A small image embedding model, trained from scratch.
Model: patch size [2, 2], depths [2, 5, 5].
Training: soap at rate 0.0041, 14000 steps, held-out accuracy 79%.
Data: trained on microscope photos of single blood and bone marrow cells, 48542 training examples, 36.9 epochs.
Rows from block 8, named by matrix and row number. Rows with one number belong to one neuron. Each number is 500 + 25 x the weight over its row's rms, rounded and kept within 0 to 999. All counts start at 0. Numbers have three digits each. After the name is the row's rms in percent of the matrix's.
# gate: MLP gate (model.blocks.8.mlp.gate.weight, 768x192), inputs 96-191
# fc1: MLP up (model.blocks.8.mlp.fc1.weight, 768x192), inputs 96-191
# fc2: MLP down (model.blocks.8.mlp.fc2.weight, 192x768, transposed), outputs 96-191
gate.237 088:479528506496519485486492537508473476541504480502481522460506522524508516498525505509516489552533469481447510498505514551494480486471462502480483487472489505494496521477511540506549472513509525550480494515451462516502505507475478506502504515516490507451487499560518517525462508501519473476
fc1.237 089:487450511500513510496508501537491470479575526489502545467533513491473490541522503512547481493454467469490479499504480489511470462506453515524500550508477470515492481516472506451477547551476525467512524461515487520519488470509488526511483504473484491553516507486541489493516510485459511483
fc2.237 089:521489492495492454501497463477517520483442493537523498512529500486502500543471525507463495513516437517464505507524534528505503466526452506507457496488507492498511493423466501479488464536448507516488500513471484523508499467515499480518496477475515533548488516483443488491496477515508510535
gate.238 098:519494494535521542452454482475451514555471532516500522459482513523450490479461493508473500530471477511496490521484488485521500491489463544510512485488486519560520467490534466496541518468502499528482547537497495472506553525499511506511484511497454520471501483476476499500491524505510471509
fc1.238 096:483530500509483497504485477483468520471496504518508459522452457490463512535509488440473480483501490460486492509527501482519466468512553504492468454511470451498535493485472475499501471509486487518508548560486451486493493485497520527549509504512476509553514520490501480496458513523521526517
fc2.238 101:516515508509551500534496472501498505524487485527487502489538466465538512485530543508517479432515509463491526565482515453506516490515479437476469500479530484512477491475485510508516501448494492486463487453460459518485438490523514507488504522483526523448513504521459491505504500475514498508
gate.239 103:497500491456490495495488486518537439507508547473531484483552510478507455533524509514539472545528501520493522504496498524520476510480464524510482489494444497517498511483478486491554476497525497467491464523499533486506493446511536492486530527474485485469514534467523450453530502495514476524
fc1.239 105:473494470507522491503493527481511481477516500494491492547479530462504487468472491458511534473520534474496524490492467505488479561486504506516512466490518498489545471541526475483542517520535481497486519445485523497450488518492513462480480477444466519495528479571465522499455518539463487532
fc2.239 102:494476496505501570479508528516498508517485509502531473506539497533495505495485517469497483491482483490500493520421524555512500520482528488470435478479514508500458466536476512494506528510534452526521479486517523477530435510474475450538512499547476511508507461522530478483486478547469504457
gate.240 112:517539526474465454526542510494506531540503529496519545524519503464493495505508447513531495517507528491482503511506511498483479483450516507527515483477502530502509537499563502444513507472467510495454486493501470515524521504493515457524466537579507510509503478497491530505498558509480492526
fc1.240 114:512531478478481489465511509480481485502555537493515479486493486503497482474467470496482542501480495480466479487496563483462476495519498467551470506506499544480518502450481507513506487518575494529516496460480491521459486493502519523520523480526486482527568489490474517509507509501503469445
fc2.240 116:495472536493477513505517513517512516535521481517498505496503470521499518501506484459508516471521536505489517528498499509459490515460494500491472488466497521520493489482515526517510480451525503481467458477483506482470482542491531478513545512529462451474481504472474502498449541465524519482
gate.241 090:489537491545494483494521453486519519493452528548495526501470481492495476501508515508504498548485467521529497542506515460481556554490498504489497477519474424524496493487523520520486492476500499464552464484512501516454545542498459496528463535503506463512496471528515575514475517491508475507
fc1.241 091:515542521488481510524481491515486483490507506465515497506540496502469495476552518523490484533475493492484490540467513504522468514486520491565490501514486497520503552523529503469476517506513503521491499533512507477494541490501539507500522559493526505490493513507504512487541531452507531529
fc2.241 092:510485506496529513495509486511505491561525497485519499509542486511542531528503490552511527533466469489451513518511503495488507522468475520490525515520545496542469505464504512462459479437526511519511470497468468520523499540504511508498542497501462475482513482498448467515493483518503485474
gate.242 098:568476478500482525480542484567464499499516498525515502510528509504500520546548551522446471492507525528492481517503516489512507489521497507514486515536520526532521495491523524510505489500505522457486531490533535471523482465479504528487529523521517523536508550483541492457508515501496498556
fc1.242 099:514477459503509502500510472540468521506492467511491552465511525494545476445475542547459553462479490510501501441501521508523471496491503507497539503537503472501508494520466498477500504476488504517540505471494472483519503466495463462503498511522533508467489513475477520489511553527519484494
fc2.242 099:511489457514495485475477499537505456457510489488501539501548510499511484495505450514496522501503442498511511489493477512551510498536467475478502517484488496484536504497446507516494514546543490499501527529459504448495472471473518517482468522521506511489490562490511479532490509462524532490
gate.243 121:505515492492523517506525499447486461520490506602483501472533496502488475500499547526527491487543509540526497481471497481500505488464473499528521503554488481511461468529509501538499495460511516477496507486521488493517472498487500469483468502521574519497511508529486458488500557462516489461
fc1.243 120:523497470484513488483478512502500548503522522481529485470472500503506492497527487486492516518506481472494525508534534470479507486488521482481511472501457559439509489503471511529475493507504507515484532541439483472595527472488503528511530505478501491518461436512514528507493535464448488490
fc2.243 118:525508505473448480510494554495500462473463486495521483474522515494501491514511491481518459484471503451478472496541460469518500494511459507483485476500529475503481535498531518527488519520520501531464510489491477485503483525489494516477512520549490508500455546501464506482533503488459530506
gate.244 104:501562517497512444482522534524501521503451522535519479502468492528516486514482480496436518505492511494490496547521539491468490442510489509504483502486513485460438509513447504505521499491530481495490482484488504506498506505481484537460525541511471517507471524501523478452487474468466518474
fc1.244 104:501504532469476475504516479496496494503501519460534500548536506505521512483487490454506459507496450498509483528489482483557419483504514485534518500515486508477496539484534510504505496518503549499550514533483504530518506489491482467517518524499510552496471488519468497493519519491481462466
fc2.244 104:510437490552489445466522490510490518464549512489478463501480547494534502453530499497498491482505487493542489517504504499490495556495496499486538448513480500489507511509518484518493515459476457522532460498475505490462534462556528494481477543514485486491459508500520495492480538466514480496
gate.245 092:494485443521527505531479510483508515484530503518539485490481492531488473544446501529505504490544494455479475470561489492496436502534508474541485491531486534490472502443500557540483485499502507465515499523500452505485554544476518495530529548486486537496494510498458521493528499525507533509
fc1.245 095:500519502518485518493494472505473484516518502428498493463487530489508463491454489484510530474471537486516480523503509492487490459552481527527513502531475493513456515488517507500465471515491491475524483482496505511486517517483480500529562499515558514513489557495491501496491543443475507503
fc2.245 092:490507488532472523524496456460517552471501484471499476525478564499476497509489496491507502440483504490500474488503466491476547474538510500548478480529458518548517517487543466489501485510487503473477522487531516459462460513524522449490493507492497475511496502530493517470494484483500484469
gate.246 107:538499554520511492489473511496489461545488452506501470531561491507510512513525529461514519517481506522501512477477455522509509477526493502470495454506466498508493493536521502526520489493456533532450517474514520510497535523506538459454536526512495465508476499532496507514487536504507534547
fc1.246 109:556497487537508505518506529521495463524493503525488494523531461524470490507520563504541480504452523520526502494475495493508505443521509461489500489526482502553468532520478509495527489545483541528549497533513464487470510491511493440520528528487547495498474487488499514498487484508513502528
fc2.246 112:463482497512510518504464522503506509470513504513510473463484501488454444523475549478410510461476491513504512471518510514458465510524484455526444473468523513486545506494477499497498510509536516495506469480501494501467453508499464504520479494494509514472514503519499514505482475483490536505
gate.247 090:481497455504488526478490510490502452542497459499488472523485461494542470510498495486520561506510537532473509554482507523482484522524517474498516484472511510489474520537516483477536518481561511517500521515473533469456462487488519483520483499446528498515490499504547525488495487461509494482
fc1.247 089:533506495542494486480498539490533530471425480505483549482547521511563469484491493512517448517476531472492495503498518504478555476524501495459489492487502503515477497476468540497503496528475517498478515503505491507467506550513500514498511567487462479499455517475539543512506470494508514491
fc2.247 091:491486497508497542507551538522517482498484499516511497505548486530455461495480524513502490491478508525488524534522503437537495520500445490482550541510469480469517472517456502530517501486509508512486458480533512476510495486519496567467535528527493490513484472504525491533511474484538543464
gate.248 102:507466453486535494518537466454429453519491493493474510486508545471513490485553500522507511477525504511467517484527501535515519484513490519493519514481505524539554481503516516492549514460464493513522532518485490469543516472509556523515485504546472464445523524525525503481499459530519529502
fc1.248 100:525475487479488503504478520490546488514467497470526473495476517472461534473493472503541506500571471500494505512463514506471482522551503502503541503459518524487511485516483495536490517513447477532506535482510460507514511528487502498494482519495529491472492421511485503489570519526502507483
fc2.248 101:487453485499503516502503476527491487503506484448488515488506498513519503481463519473515503537514523486491511541478497502534520493445496464473515489540529512506514453527521490490503468479464494484521542504518492524468530522558502498498478512470456523490484503497521480529490509543487518523
gate.249 087:515465467493491513480518480539508521517527466547476483490529522523514503528530507475497478502520515520539467468497498510512514497473470504517484493500487448481478507493453517508497492502476460501518469491530457477545485495536459537524516536451459536487515489525509493467489502513520464474
fc1.249 088:497543515460518486505509526454529478518516468482521507458499507467502503510513483506506557508519496525529488504468475536503513522512461472533499477486491485445530499518497473525489481516465510511513457513545503474495473500496512493467512532542488497469557446506518519495486498510504547552
fc2.249 090:482478503484520545515487507508526499481500510463484490502458509511525527483524483489500517513472504521521517544488524549488494476526508536509444495496553485516544530480466499529497491432497551518506481535481476557484504506538475504520533502540469473555502520493523451498484491513500509494
gate.250 105:485468509529497509526480509493497515484487447512541468524531471480526475498495522536504515562521527485541485468525490502530486537505521476505498527426555466493452506482520507525510525496475506494510471498510514507508466463530487507520525488526507523477515486525464512487476511484519478517
fc1.250 100:578463508523523484469465501512507551515513501503501509539481487574451503502514531476471538481537521531504512474503506562492515473484512479499463513535504455511477446525492500511471482526526483516484492480519517502486499467481552517509501527527496473521541547483459489496491477496497530518
fc2.250 100:448552493475483499463531571543439520509496488494485513505540500537511507471495514462536536504518512513513520506469506500520507495507512493480522525482503521516473526513472473491488476470505512497482530485477511481517490548485523486524487513466567494501485488546485464477523506493484471503
gate.251 098:497516505518519515470509504491504503502483514516499472502527488518514479530538530489468503493543472498467495468491518480500482512569505473505519491479477540528551485533569461465503479468489473528473540473461499469482517496447492469516505508481493502529461500509470478469505506473490490519
fc1.251 099:519474478517499490527549489451517475487486499513476517529517476482489452485497465492528473502549526561483484465487512504484506505497527468519520524507514493459512542509470505462519506501495473496506482514465521503510520448502505494472464460470518471450509524485537475492512510504485491492
fc2.251 101:542504489534482507501476494531520482496548550515492520475515428531501481489506516490461459449548475487539515501512460568449494426504527444501523482487486486510523484532503536491509530506496519449502462535474529515507456500533495527477497485548476495489481488493479487479470488479507506497
gate.252 097:504502569525471485491496505509516498518519481500486531501462479499514489529476538512497543507473531455537530511553488496527510445506460490463502493497495531495476512485498441509505489507516505487484509447486504490485519511532492514483482527514514521497545501466520526497528481505555496519
fc1.252 096:536492466484484533496492500518481517511504435515468507493495472516511518470537480498522561459463475481453429531467515520541534515509513491463495517520521473484505494522475521505492495558447494498511509494545571485492485487505491517509507497476520499494481512471508500487465519476486523502
fc2.252 097:508500470503525469472509535525471482493489533528521456541499441518509484503469498541513521454483460475528512514482485520460509524510487511465488547504524514485529447514487508525556542543498533486494473500538499528468498499508499483492481518525527475451506503479499509498473493469487501494
gate.253 104:487468515524508541507483487528490536470487505534444478523516470514500498490532474497482488509510531492506450497503503466484532514511513544507514539520536498528459511483488430494474534506475542497496501471456492486511466520497493516522453496481531530511483496545500487505444513483540482502
fc1.253 103:535481478500453503457529539464513497508504484508478525518484519481511506505513488505487462507449539549506533532541464528510518443521524550492510497508544518479528471522497507506490541471496463537543477519471499487497513491513486541463506498477470457470524515529515517529461494490476525512
fc2.253 100:494507547508492453491520459466478487488504501524495483528536489514479477480520459482525496485510519483452536514489505466471491495529484514522520508526520522529487516494519528501515466479473479484549479512482490464456496487478514467454500483516419545524523565530523472504469511458490525476
gate.254 097:510490510507455530501479521487514487480486516506492484499528469482469520479495471514509479499503526516518456451503513559449519440498525503463466510502480479520513484477500492499499487473494509553483523496509535505451539476488494528529472483513496480458503493548506476503524504499497463511
fc1.254 096:485553519515461530504483523474452455477429470475476506507486500524553480483497489465491495510541480503469507508536496528490487489515515486508499496491499502519511525488501530513467507497510526526469490484530442496484459508454515513518555505499500534510494516465484530491472480486478461496
fc2.254 098:481544515498529475481485486550484504515499490555478528449488499516532522506447509533468460482456478535479500506467481501497526478510470504513481508474488500497488504531475488520536466495486499459471519517530537526484502496492494504522537460492518482531491440488504472500496531473524521517
gate.255 118:491550492501540485462493491493496532521503488524465497532515481466510510503535526468484508534525535499480494508490464514474497486475474515518482477477543494452510511502458506555509488492519499545460475508505477457471502466508515503463543515484470464483470447536478510494520487545458472507
fc1.255 110:522525498477518506481474479468531492485478482510494532493474493498485504510510516461487478529511505535498506497469499508507528459488490518480503500504523560495555499521475501493522479502502512509503546527513506525491544465504508475488454468507479501506490472518486502483527460515452501493
fc2.255 113:512509483505554516515495512453534490536496518494497500494451492476527545469506505507531510463524498468460433476518488499501535528484494436494479536464510499555497480541486524531511526520492500488525468472533482474513495518501483481490486491524469528459558549497495519492491466537473511515
gate.256 090:526515501530489436502489490493518512531495491493537500571481532506486502467483480489515534497472490541567554485515534498470492516471484486489544472509495544532490509498470514460490505506527494477474524494517523464541502481513452489494513504514511500508466462494493515492497515496517493469
fc1.256 095:475484495499524481479505456506490486495489517525518541464515504520535494485546475511531522529482481462494499537510507486577504534482513499498510505472495498509472482538514502504461518510507456514484511501450470532479518474475484484515479522537443478510552548476515477550492508516493495490
fc2.256 097:509488483520488517539463514538523525482506529559498534511455508509512505559521500565504493523505495525504514552498519488476487496524482544452487507546491528527542490516510515507498497555505477445518493458531530467498487547538540500556527495482502495504505508535538474529440479464476509501
gate.257 101:510556481511487460483502507506485476506515514486490539504506472517551496491530516481515458506510552500502421520509549505522430483500459537523513540484477466474505491441490485513486502478530525507524498513492537479510494443505486493458469483504494474499509493517507517471489460512536532487
fc1.257 101:530528501517498492491523522545516533517508552513456554487509515488505574503493481514518484502480511552543467468452554495539487472489476501536532509540466525500487479538478481526512457486541466509522445496556505522476499476499495517503522479468509462517492486515503511499488473489480491477
fc2.257 107:526483493474506493489511472493538521482483530521482519551516485501472514492527499492490494490475497485464480504524506531511533531500516533510483439489467505512503511475472511500502502440514501494504491489508514518471473515495558491451480489446501517468501517485499483464430491479536514546
gate.258 104:526510511471470479515396496516509508500510491529487469493529531489577538463511492480489520497495518459525497490511515521512514514526515502498493480525462473456532504513516490491481538511505496460513511472449504463496482520509526480517483564530509512508433528549485519453524491508510499511
fc1.258 107:489553459522472496520455520444518483514515492493523549492498502482485509516476502529495483509506524461507495490498487529497487467515543517494519518470482539500512493539508491488499463536508539492467461511529492529512461478504518471516483483507486507496480493518474488515470479520481500499
fc2.258 100:520481469525487505547471494515509508477459522595506490502484512466523514505505511474466539486522496498469543497483489526499519479502533550532483509480459506465504452535501506462453471547474500472504526508525501488493480512554517524488482493494492574526546499517488437515507451526475514525
gate.259 105:471494501500521489525490454498484451442506495473484468473457478454480507481458513494510522504475496502484480445504521493525479522513496481530507516453492491509463496467478474496527517488526526536508461511505524504536488494495496455543503529562509506537539530472499509531478520531509490493
fc1.259 107:484514487527551537490494509460462469553547436513472457519486482528531518495483489499531492524476480486509510502543466509487472494545482495465499507505474493486476481497541500497507577484480532466479526496490503552507479509439497509480527488521547521500506508531523478515519482474485530502
fc2.259 111:458550486500530521513532504486535498491505463508484519479508482525493513522521499487493467500472486455485536507509539503504504526505426487499487451520475518525524523494511502472496496526503454546456471516514483488522494510463530514510483490491549547517469558512487519527551498507449479486
gate.260 106:439472478493486498523500481468495503436518507536476507522486516563513503508516515498523494481515502501497531491517464542521508512484546488489492495457492466536468514514512526510487483571438482558498516496503512492502495503510567494549472502490485486472484491534490486476536525512482470484
fc1.260 101:493498494496494445463508482512531503452508564517524515477525516496512468526555501485489464519503524457527501507518501539512470466491550501467490466466465524499508497547454504468506480520539519490519458441445522484501443470533490505500521500479483494494481513481486505514541490482510534534
fc2.260 100:479485510497529462510503503488446495484510496535447513529488492454502465478532473488512544506506512476491488512523478491497498460493492523489522492531491520482567487500499534499497511525465505512507520509498510490533487472494489537508454484491485523463483499481523504466533506484502498439
gate.261 099:470504523494485515515496474510503466517501495507516433524498444533533474438537484525493467497485489531493463456534503453446465537522528488476507498502484502499488497537516466535474518524499542504509474498486538471516492504497460481473487527539471511507524517509524496453490524507505503486
fc1.261 098:482470545449468501501489509499486484491487462480517486484490490472498472491570475549547561512488538531466499523535501484495466480514508506519525502472514499480537486463496505536487499493559497475483508508501486493518541535515452540460525534483495492496511533513522481488507488524528488472
fc2.261 101:467462509558560470471519472549483459465524513470491486540484520484453500489474463529498497488511477529490526539528536493507484557512486546517527453483477475499510476454483541509509471482468464510498466475517521532539486480476492462527489491510502522490489536478501487453484536481495491503
gate.262 098:495525463481512481531529517508530489508528518490524485508558463463507441468489469453474540501522516481476514477462538518522468514519532530517512479475499527522513493508506520537476488471461468500492513493529474519509524537424568506512530560486491512512493496497509518457468518499473520507
fc1.262 097:508519548488541470508506542545513498492482466502520503503476491514495486465518513454537492479509522545522511464499512496506526532494464545525548526497458482479537495540474503462462469490470530515486506458454505497457516528516495528540520521481490491522495487543487464476466520484490504468
fc2.262 099:522472465508485482475482541446487461499489532510500483472476550527524516507499482505466482518481501460529492451500464474514478551517495542535479487519491462486505488491506503495480520496482543490538519478498482504524498476478505515527472503502509481472468506508473538491483512481524515481
gate.263 099:501473519517480513480540485493492484496491514501482464517474556483426500518461535511520520494474520434510486510514492445478495495555504482499477566464522509536507528560501477538458529514496492486538527484488461500510507473532522490487489509499437501473514507527505522477485471499505501503
fc1.263 098:430458473503496491484474521510492512511471471505517529449509513520548491511513482516451532514473496465478488512481527524478511485502491502471518536519463524494500472512486522458502485463498481490496534516524501525460553508543520512509493516534508509535494452524545504494513479558530497481
fc2.263 097:485494479480493496469521497509502497511472506452495536468475482500474495466503514536491537524468546486493468499514504479493523513508513502501508522497524470527445555456476501510555481525528518484469507509484490551516508541494508523527499547503502525492515495509479532474473523519517486497
gate.264 098:478489559474498425457499503534475526516514534499487513530524460500474498486489565545506512472495482451466481488522483530537469515467520510498479510556478515526552471500475507465516517535511521483480468500545510471460498534494516522531503495529504516478533495500507533515513517492502533479
fc1.264 097:534517497503503505486506472505475488483455515524515519555452462506493468481474505522458489476506489480484468488509556510501487518507495492511522436520539523487524526502492473496501508482455528508530476519513514530455513479488458496519465466505521491509499484483493510469500515490504539440
fc2.264 103:510456472514514482500464554519487518506436474492490513492495490480509488488488502457467518472492530490537527499467469487445440486515531490526511495480474510492496512481477497512494464534515512503528498456483515511499536518481508543497500541509479505521511501450515493489541507553499454487
gate.265 086:529500518558506514493524500488513525470501462536526514487452470504547495466510503510521513501518516503507506508464504494480516490490490487489538502520515507461523476500497517487542503507505527531473506520499541478515519522511471532505496549508528519494519503497494485523499482468464444518
fc1.265 089:498496519485500536489491500512550539500505504462527459520515429488504531528525510491499539515489485514477502531537490549520471465524493467484539502476494497507518513500529488509532460477487517563489533460525478490441510521468485458495486518474508491514495496486499502479442516490492510516
fc2.265 089:495554496517507485497541528445514516537532509490533507495499501501516496480533518503482525462481525457527477499490501470472499487456515515536516519516517537488504484483521487519507505470519522500496470489500523486512522487540476472527540501508503524462494472504495449483496507501487480463
gate.266 093:483531489474506515455499491517469506514477526470553487469500489477471454468481522498501468471499506488495511509514503535470565467517519485511521526489527515506487525512497462515500479462491542494529544518487521495497486488481517455531498539427483493497512475488524457508513498475509479465
fc1.266 095:455488513500469485522526493534465478480547506498514470515473479503492447523512479503473472473467521480527537502511498516484501472535514529517517504468541479481492492456510469509513497518513504488521478524469552513512491533468482521518527551495514533508521467476501489487521498494518521469
fc2.266 094:509511487511519498506493464523532518520500512515480505501526475505476532460523513493448525502480482525505512463488517502482493521541534479502529541507501458467504477504504485505522499471521488477491497508560514491552528458482439487494511484496463485479472480515539502539521535539467505497
gate.267 088:474522477488531487515449539499474557510512547444497501502477498506553501486490509504508491471518536522476478496486489532469482460495502529450542522494515497496470479482504459483510535513497507439494538464499506539505531541480480517483498549508501510487475490471471522524456471494485457540
fc1.267 094:483492526497504529497513517510535510546534535454517508459511528475502492491509527496505551501486476521487498483505541505507469519510503500512491497535490481480502518524499510463491489510468522510478490512513521475486535497512474488506490493522560506484484460508506459545539568467466519522
fc2.267 098:468500467476494525486520515504480520470524506511522503494537483541484499481477493513470498485515484479513523514546524484541459523463473501493543493486512500478522516438494514515505486507472488505507499519498509500526501494508478502495427473546502475510458484478512483498538571505493467487
gate.268 103:511503476465482478530499492470491495500495511487506446487528488530445509509536484507496494536504507508456503490564538446506538517519479444513527474493525497467536518502463488457494475469475460443502526512446497521499521457475508466465481485479524498521514471489492467543546449494521457507
fc1.268 105:524534515454505499489489465464549535490458505518446501483463512515482508514520512527463466472498498520544501488517489477495468493495418482508504505507495520471475523512501466507533510457500480490512479519552488500468529478504507510488490507496490489520492533482487516511535481529531483508
fc2.268 108:474493517492499505509497512516510483460478507505502491490503509542443501495507507473488498414509523509506464526490555506531478526456469446485505507502506488492552506503455474503503514510503493479507487507479524531507455475457508480486527489483504505493455512507535518524486464522550495522
gate.269 108:485533483511554516477494478482520483525544514474492528532515491521501509496494479511488487564513536493487506501474505492492506516522455508487432500479483551530494461483509443506529462472488504471492531493494486529497498523535536495503526504514504498491494529463492514480545546492498500522
fc1.269 108:504509460494510534504512473510522514495509526524516499497487451516514516514518487503484517476474500468489505498457519511499476475531475564510521515449480492453516505517521511462526482508483506529534482518491447501534436482489518530494458527506547499503473500497489446476518480509514499504
fc2.269 110:496476489514454506510506462498513463544492465488493500494491484486501485548502468489541516492519468525535461528478518524488477523454499451520496458488472496485481431534479455491532518509498543513484486488478470477474546511502511488478467509528513538502473508461511470533546533518494488528
gate.270 093:489489482476530504484486537491505526515461487479530510495494486531478533504535501458478476447489504482525449512507506465514550508482478459500518514535481480508510516484496487468510506508520521563506525497505495500497511501518534539503467484486472493483460470466532472492465509541485512527
fc1.270 094:507481498475470513471486538496564515497489508530475484491518513533501491502460506482485453497530508463493490462505502492508525509499486466515504481499503522463511506469486474542460495489484538494521549463482497491542538540510505459489490507497451503454501455471511464497466461493494545468
fc2.270 093:543475545481498504540492465495531439513466569523483486482452506488519522510507480492486478534510479503468516531486505473503432563504500495459486521531496489506473522490557494507474505511483450528489545525527517550494507508491510531492489560483523498504504469546495534495477544474497499536
gate.271 099:500528468517483531554522515495513483540547501522491493504495507515461477515467533556497476480524458432450504465520491517512530472509503469469538508489488514495498511466499443503468478488486486476510483479497454488440510482516534508484488485495498472517506530468459491529489499549495475493
fc1.271 095:462489512493473525502482544507470498465468498497530457493464483473483525491492513481494496513503485503501446510539517522486505443473505472461493436487498483464503499519479502514485500496482502510528473557518528481491487469529493473515522498451509473506534490495505504526486540527472477506
fc2.271 099:508489496489488468501488552492493480462493521519480514489501521440499517476481451522501540517477533498505507535491506449503521466478478543502516524498479499504428505490478492515504533521507574482486508531529534471465513471519485520503488541489526478505523512488520489462544533473503505503
gate.272 106:520454490493506467476504490518493481508492565500503519426524542479485537501506512473490494553479509530514478450497512554493468512476504459514542480490482531527488473496514455462537512524525452545475479501478525497472478504485496512549506511507511523509502516487484500480501500526500496508
fc1.272 107:466480511526503455456515506477506516485491468472505487481512497542474488434519504493471495516477491490474503507495542474513492552507497487493511471503552475474518516493509509471492518521465532533477491508483458500528505506497476427493504493466529493463527479477482530515480507496493489548
fc2.272 106:513539476532513483485523543479508484461534529540540461506477500494452513513513509556505547474500571505486491543464508528494480491485492492538480490522510479488525492481494546486527514508537542477522499498501494457491482455485471536535517479519531504533480485534532514498486513517508496510
gate.273 088:541482553568509478508521478540494541469488494550488479482511492534513490498514467479480512504504508481484526464488520464531528466462497484481527492534492495490459468506488524479531508506515540515503470504462495509502513507460461529502495482477526515506481571478538515515517467515512558475
fc1.273 090:544526533525509479504518523531467491495452490508465482509509479517527535520513518478527486521490502558512515516544527496440528493446516491508517509473545515487481497545488487541494491513489527508524500499478488473497497444464495544493508498482484513471494499505479515456478463500512466555
fc2.273 095:517495521474452517471499486468559496486478528464531478510493496484489515552495520504525492507490480552491499500542512501501516474461513503436484462501505526540512513511464509515512523499509514488506458477538510480491525467473487511465486506532498544496501469485488528530492562536490487533
gate.274 109:488474539511440476498496483461500476547539561487494458500483474469492534526509426530545497516535531514539514463507485517560563487488512519506524515491480491523566497514490481501513488474521504529526512497516490517471553482499500533481493538486464464525520466459495481491519486505467509525
fc1.274 107:496504483552512522500510484521471533507449501469508480465511491543484493534494520518470548476506490481492494534503482535523500498510491495491533510483544478553517493456496535460557489509494497457505493474488478413508519505506508480487536471510485514493518473486454487483475505478523525497
fc2.274 108:484520540466510510520495527461482487510508490472457523488525481506505465495501498493472470498557525532473455521516460519540487533490476492466474467524480499528542504481482540507473488525485483486445542476500486502517533469473476482510454490526482482505554499501485476510500504529476487524
gate.275 087:537522501468469494467515497538481534528524508498488514502548477496483459465514527465470488525502500489462450485485495531516544480516499487511491465486552535521493523467491530498546504490489496520481498499494456529497447487551501487511547506560499491454475484470531465503453486536479539502
fc1.275 087:472518493535504511473538492507474484500522483501511548516484514519483505461496492502484501460516469531522515531525509504506500530500513475490523528493484505477516493512539508512519468466506511496527496499526477506492557507557565504521530484521507503478434488499463489455546438518478497548
fc2.275 085:456495488528497484497456486481521508560511500538512511482511466477579476489547510545495526511516477506551471490479524483479487511532491432524496518514520512493480497479492468511500514536478514488517519481489485531489509506502526543535492504495451494573523499445466526449479484538504498553
gate.276 105:524535520489472495495535517530524532493496503496516524501485515467512474483496494453566495469459492490479521559489492481501493499507475522502468480519489480471534500468512448497477506486542476473506502493461559508482497499495507497522479497433489521499562531493519500493495517487511453481
fc1.276 103:522492516481520459494500494484493458517500524507538510464468505497505470509512527541512529462457526533532523479501477479498489500473484509470492553482443493533474479496542495494509470516543489478550474496514533523476536519461503493500505470475520463469534453506516519510487510506510511495
fc2.276 105:545469473476479528491478507438506464449515530508531498454525500519453505535470471506466504539453490502463525508532496511492499482484529497469511479516495490510446529496508510501528527578462495544533500501481499463502534498495521500469520481465522535473488472488490501494493515488501493518
gate.277 094:479481523462546487491499526502521467506508491523500503495524535488530501500518483492481555530539457532494495547514486476463540517514508527529496461501479490508461491509496494507499534480465477502511504500506559484535506563499492555484506523491486507549493494496507545494488536523501493505
fc1.277 096:514484511518460541543461491472505498505491511497525504457477513497483498479459502465497471490458502437528519503476524448469481497462544500501480550484443482515480538503516471513485508501485535509532518517480535491489533552536457490505500505534476476515510529475475481500500515502508507474
fc2.277 095:480541470506488495575523511521482478488514525495495549505490496508524483486484479477511492461509524500524490480495516524505487471475472494509463484464455497478482512484529504531461481480517484461485528499473493440496484541475510531465484511499499467516483494480506503492506479511475493475
gate.278 086:511471484492484527513527512478513493531520518487528491480502498523495519500553508455521488489507476481478492517498525506490511538497515442529493513543459544514487484474502480470448480477481481520476462484487512482517501506508498488447510523504510515517489448524568516510480457578509509499
fc1.278 087:449449503461489523454456542473516521507517490500511500508534483495520489487517529469519528477514514488461535513527520525506489519503550513481471529521500506458484524457525495459475515463479459536518511498525522526507449472527517485500448491501470507548519469474509498511512487503530442489
fc2.278 084:532478473528525481503488546521494504529443474509542502491485510514508487522495494526522497468511484492480544474456504516472511530483495518471522480507492504438512508494502555518494471501512544468524506508489515482535537453501517453496508529498522520502492482497467521490466505447516512486
gate.279 104:492511489524465499505523528483534526493482500518522475455527517470503518530505507514497508514515513486500538456488484537465491492483517517515507505491490467473518497494527510551544507475461505484490509524459509458531519488529509530474502502515519451536529479530470484502480526508527472479
fc1.279 105:462500495490519492530507482500489473495484520501523506477547518509510505491482540517508503498489517474513496474518536519507460513478487511499515441492555496511503468433459472528448492511467530491484493472473522492501541442520507477454501462484494498469511525554512488538515465512488478457
fc2.279 099:527488504494484510500449483525483526467502504525483464520560479511475519538472452540520513505516458514510489486505499513517521533516518497512498480461498470451569500490503562484510485480540492445479464496516485474506502486523505479479486490511457463483484480539475513541547466485491528497
gate.280 119:503529538484498482478497491520506468498523455507491491490493517491472510487438536488452522482515499499518479490530518483472516499522483503466509486574466471520533502520509480539504497456488481503491474461492462490438488477513506521481501503528495514461466522521475491524501519502526500510
fc1.280 122:472506501487494566499490528516504500483526476496487491533490463529463507487491470454499450511466518480493491492498510470493538493464533475483529526489523482468531496474482504539510500530501515509512530478472483493463557513461524495468520529463471509462534501500507491472475502539488519528
fc2.280 125:512517488485480542510437523521479487499499534531522485545529508490467515502564511506504532534459465447494513499461492472476479498475490480496454440486450484510513518531498514520485491519509484518498473480501499464493500501476545494510531517509510493464529517513484562530472494469487521548
gate.281 114:494484492525518529542492502481506503509465491544493492503471530482456467558483506502515453494547476513475540500504531457509533504491460501491528528448530492458535553488491522487520554481525486449500496548465497499465548477496568496482505489503550513492480485494497522491501533470490551482
fc1.281 114:509509488483516553481545456417495523521481488542486526491475509506496469483557496488502518513495474499474471497553495467536461499497482465523524488534501505454538561459487454497509482498488509502522540501488522498498531491488495472487466525513465550473499477529464508513495493513448528500
fc2.281 112:531489501483515491477545491517538472518537517502488539464507470489486548542536554513530496516526504531534500522495479512490506509442486512480477496490565514506499504451514504449517529491506541525538526501459450486491482514464492510485532549460481496519490484508487505496465505478510505529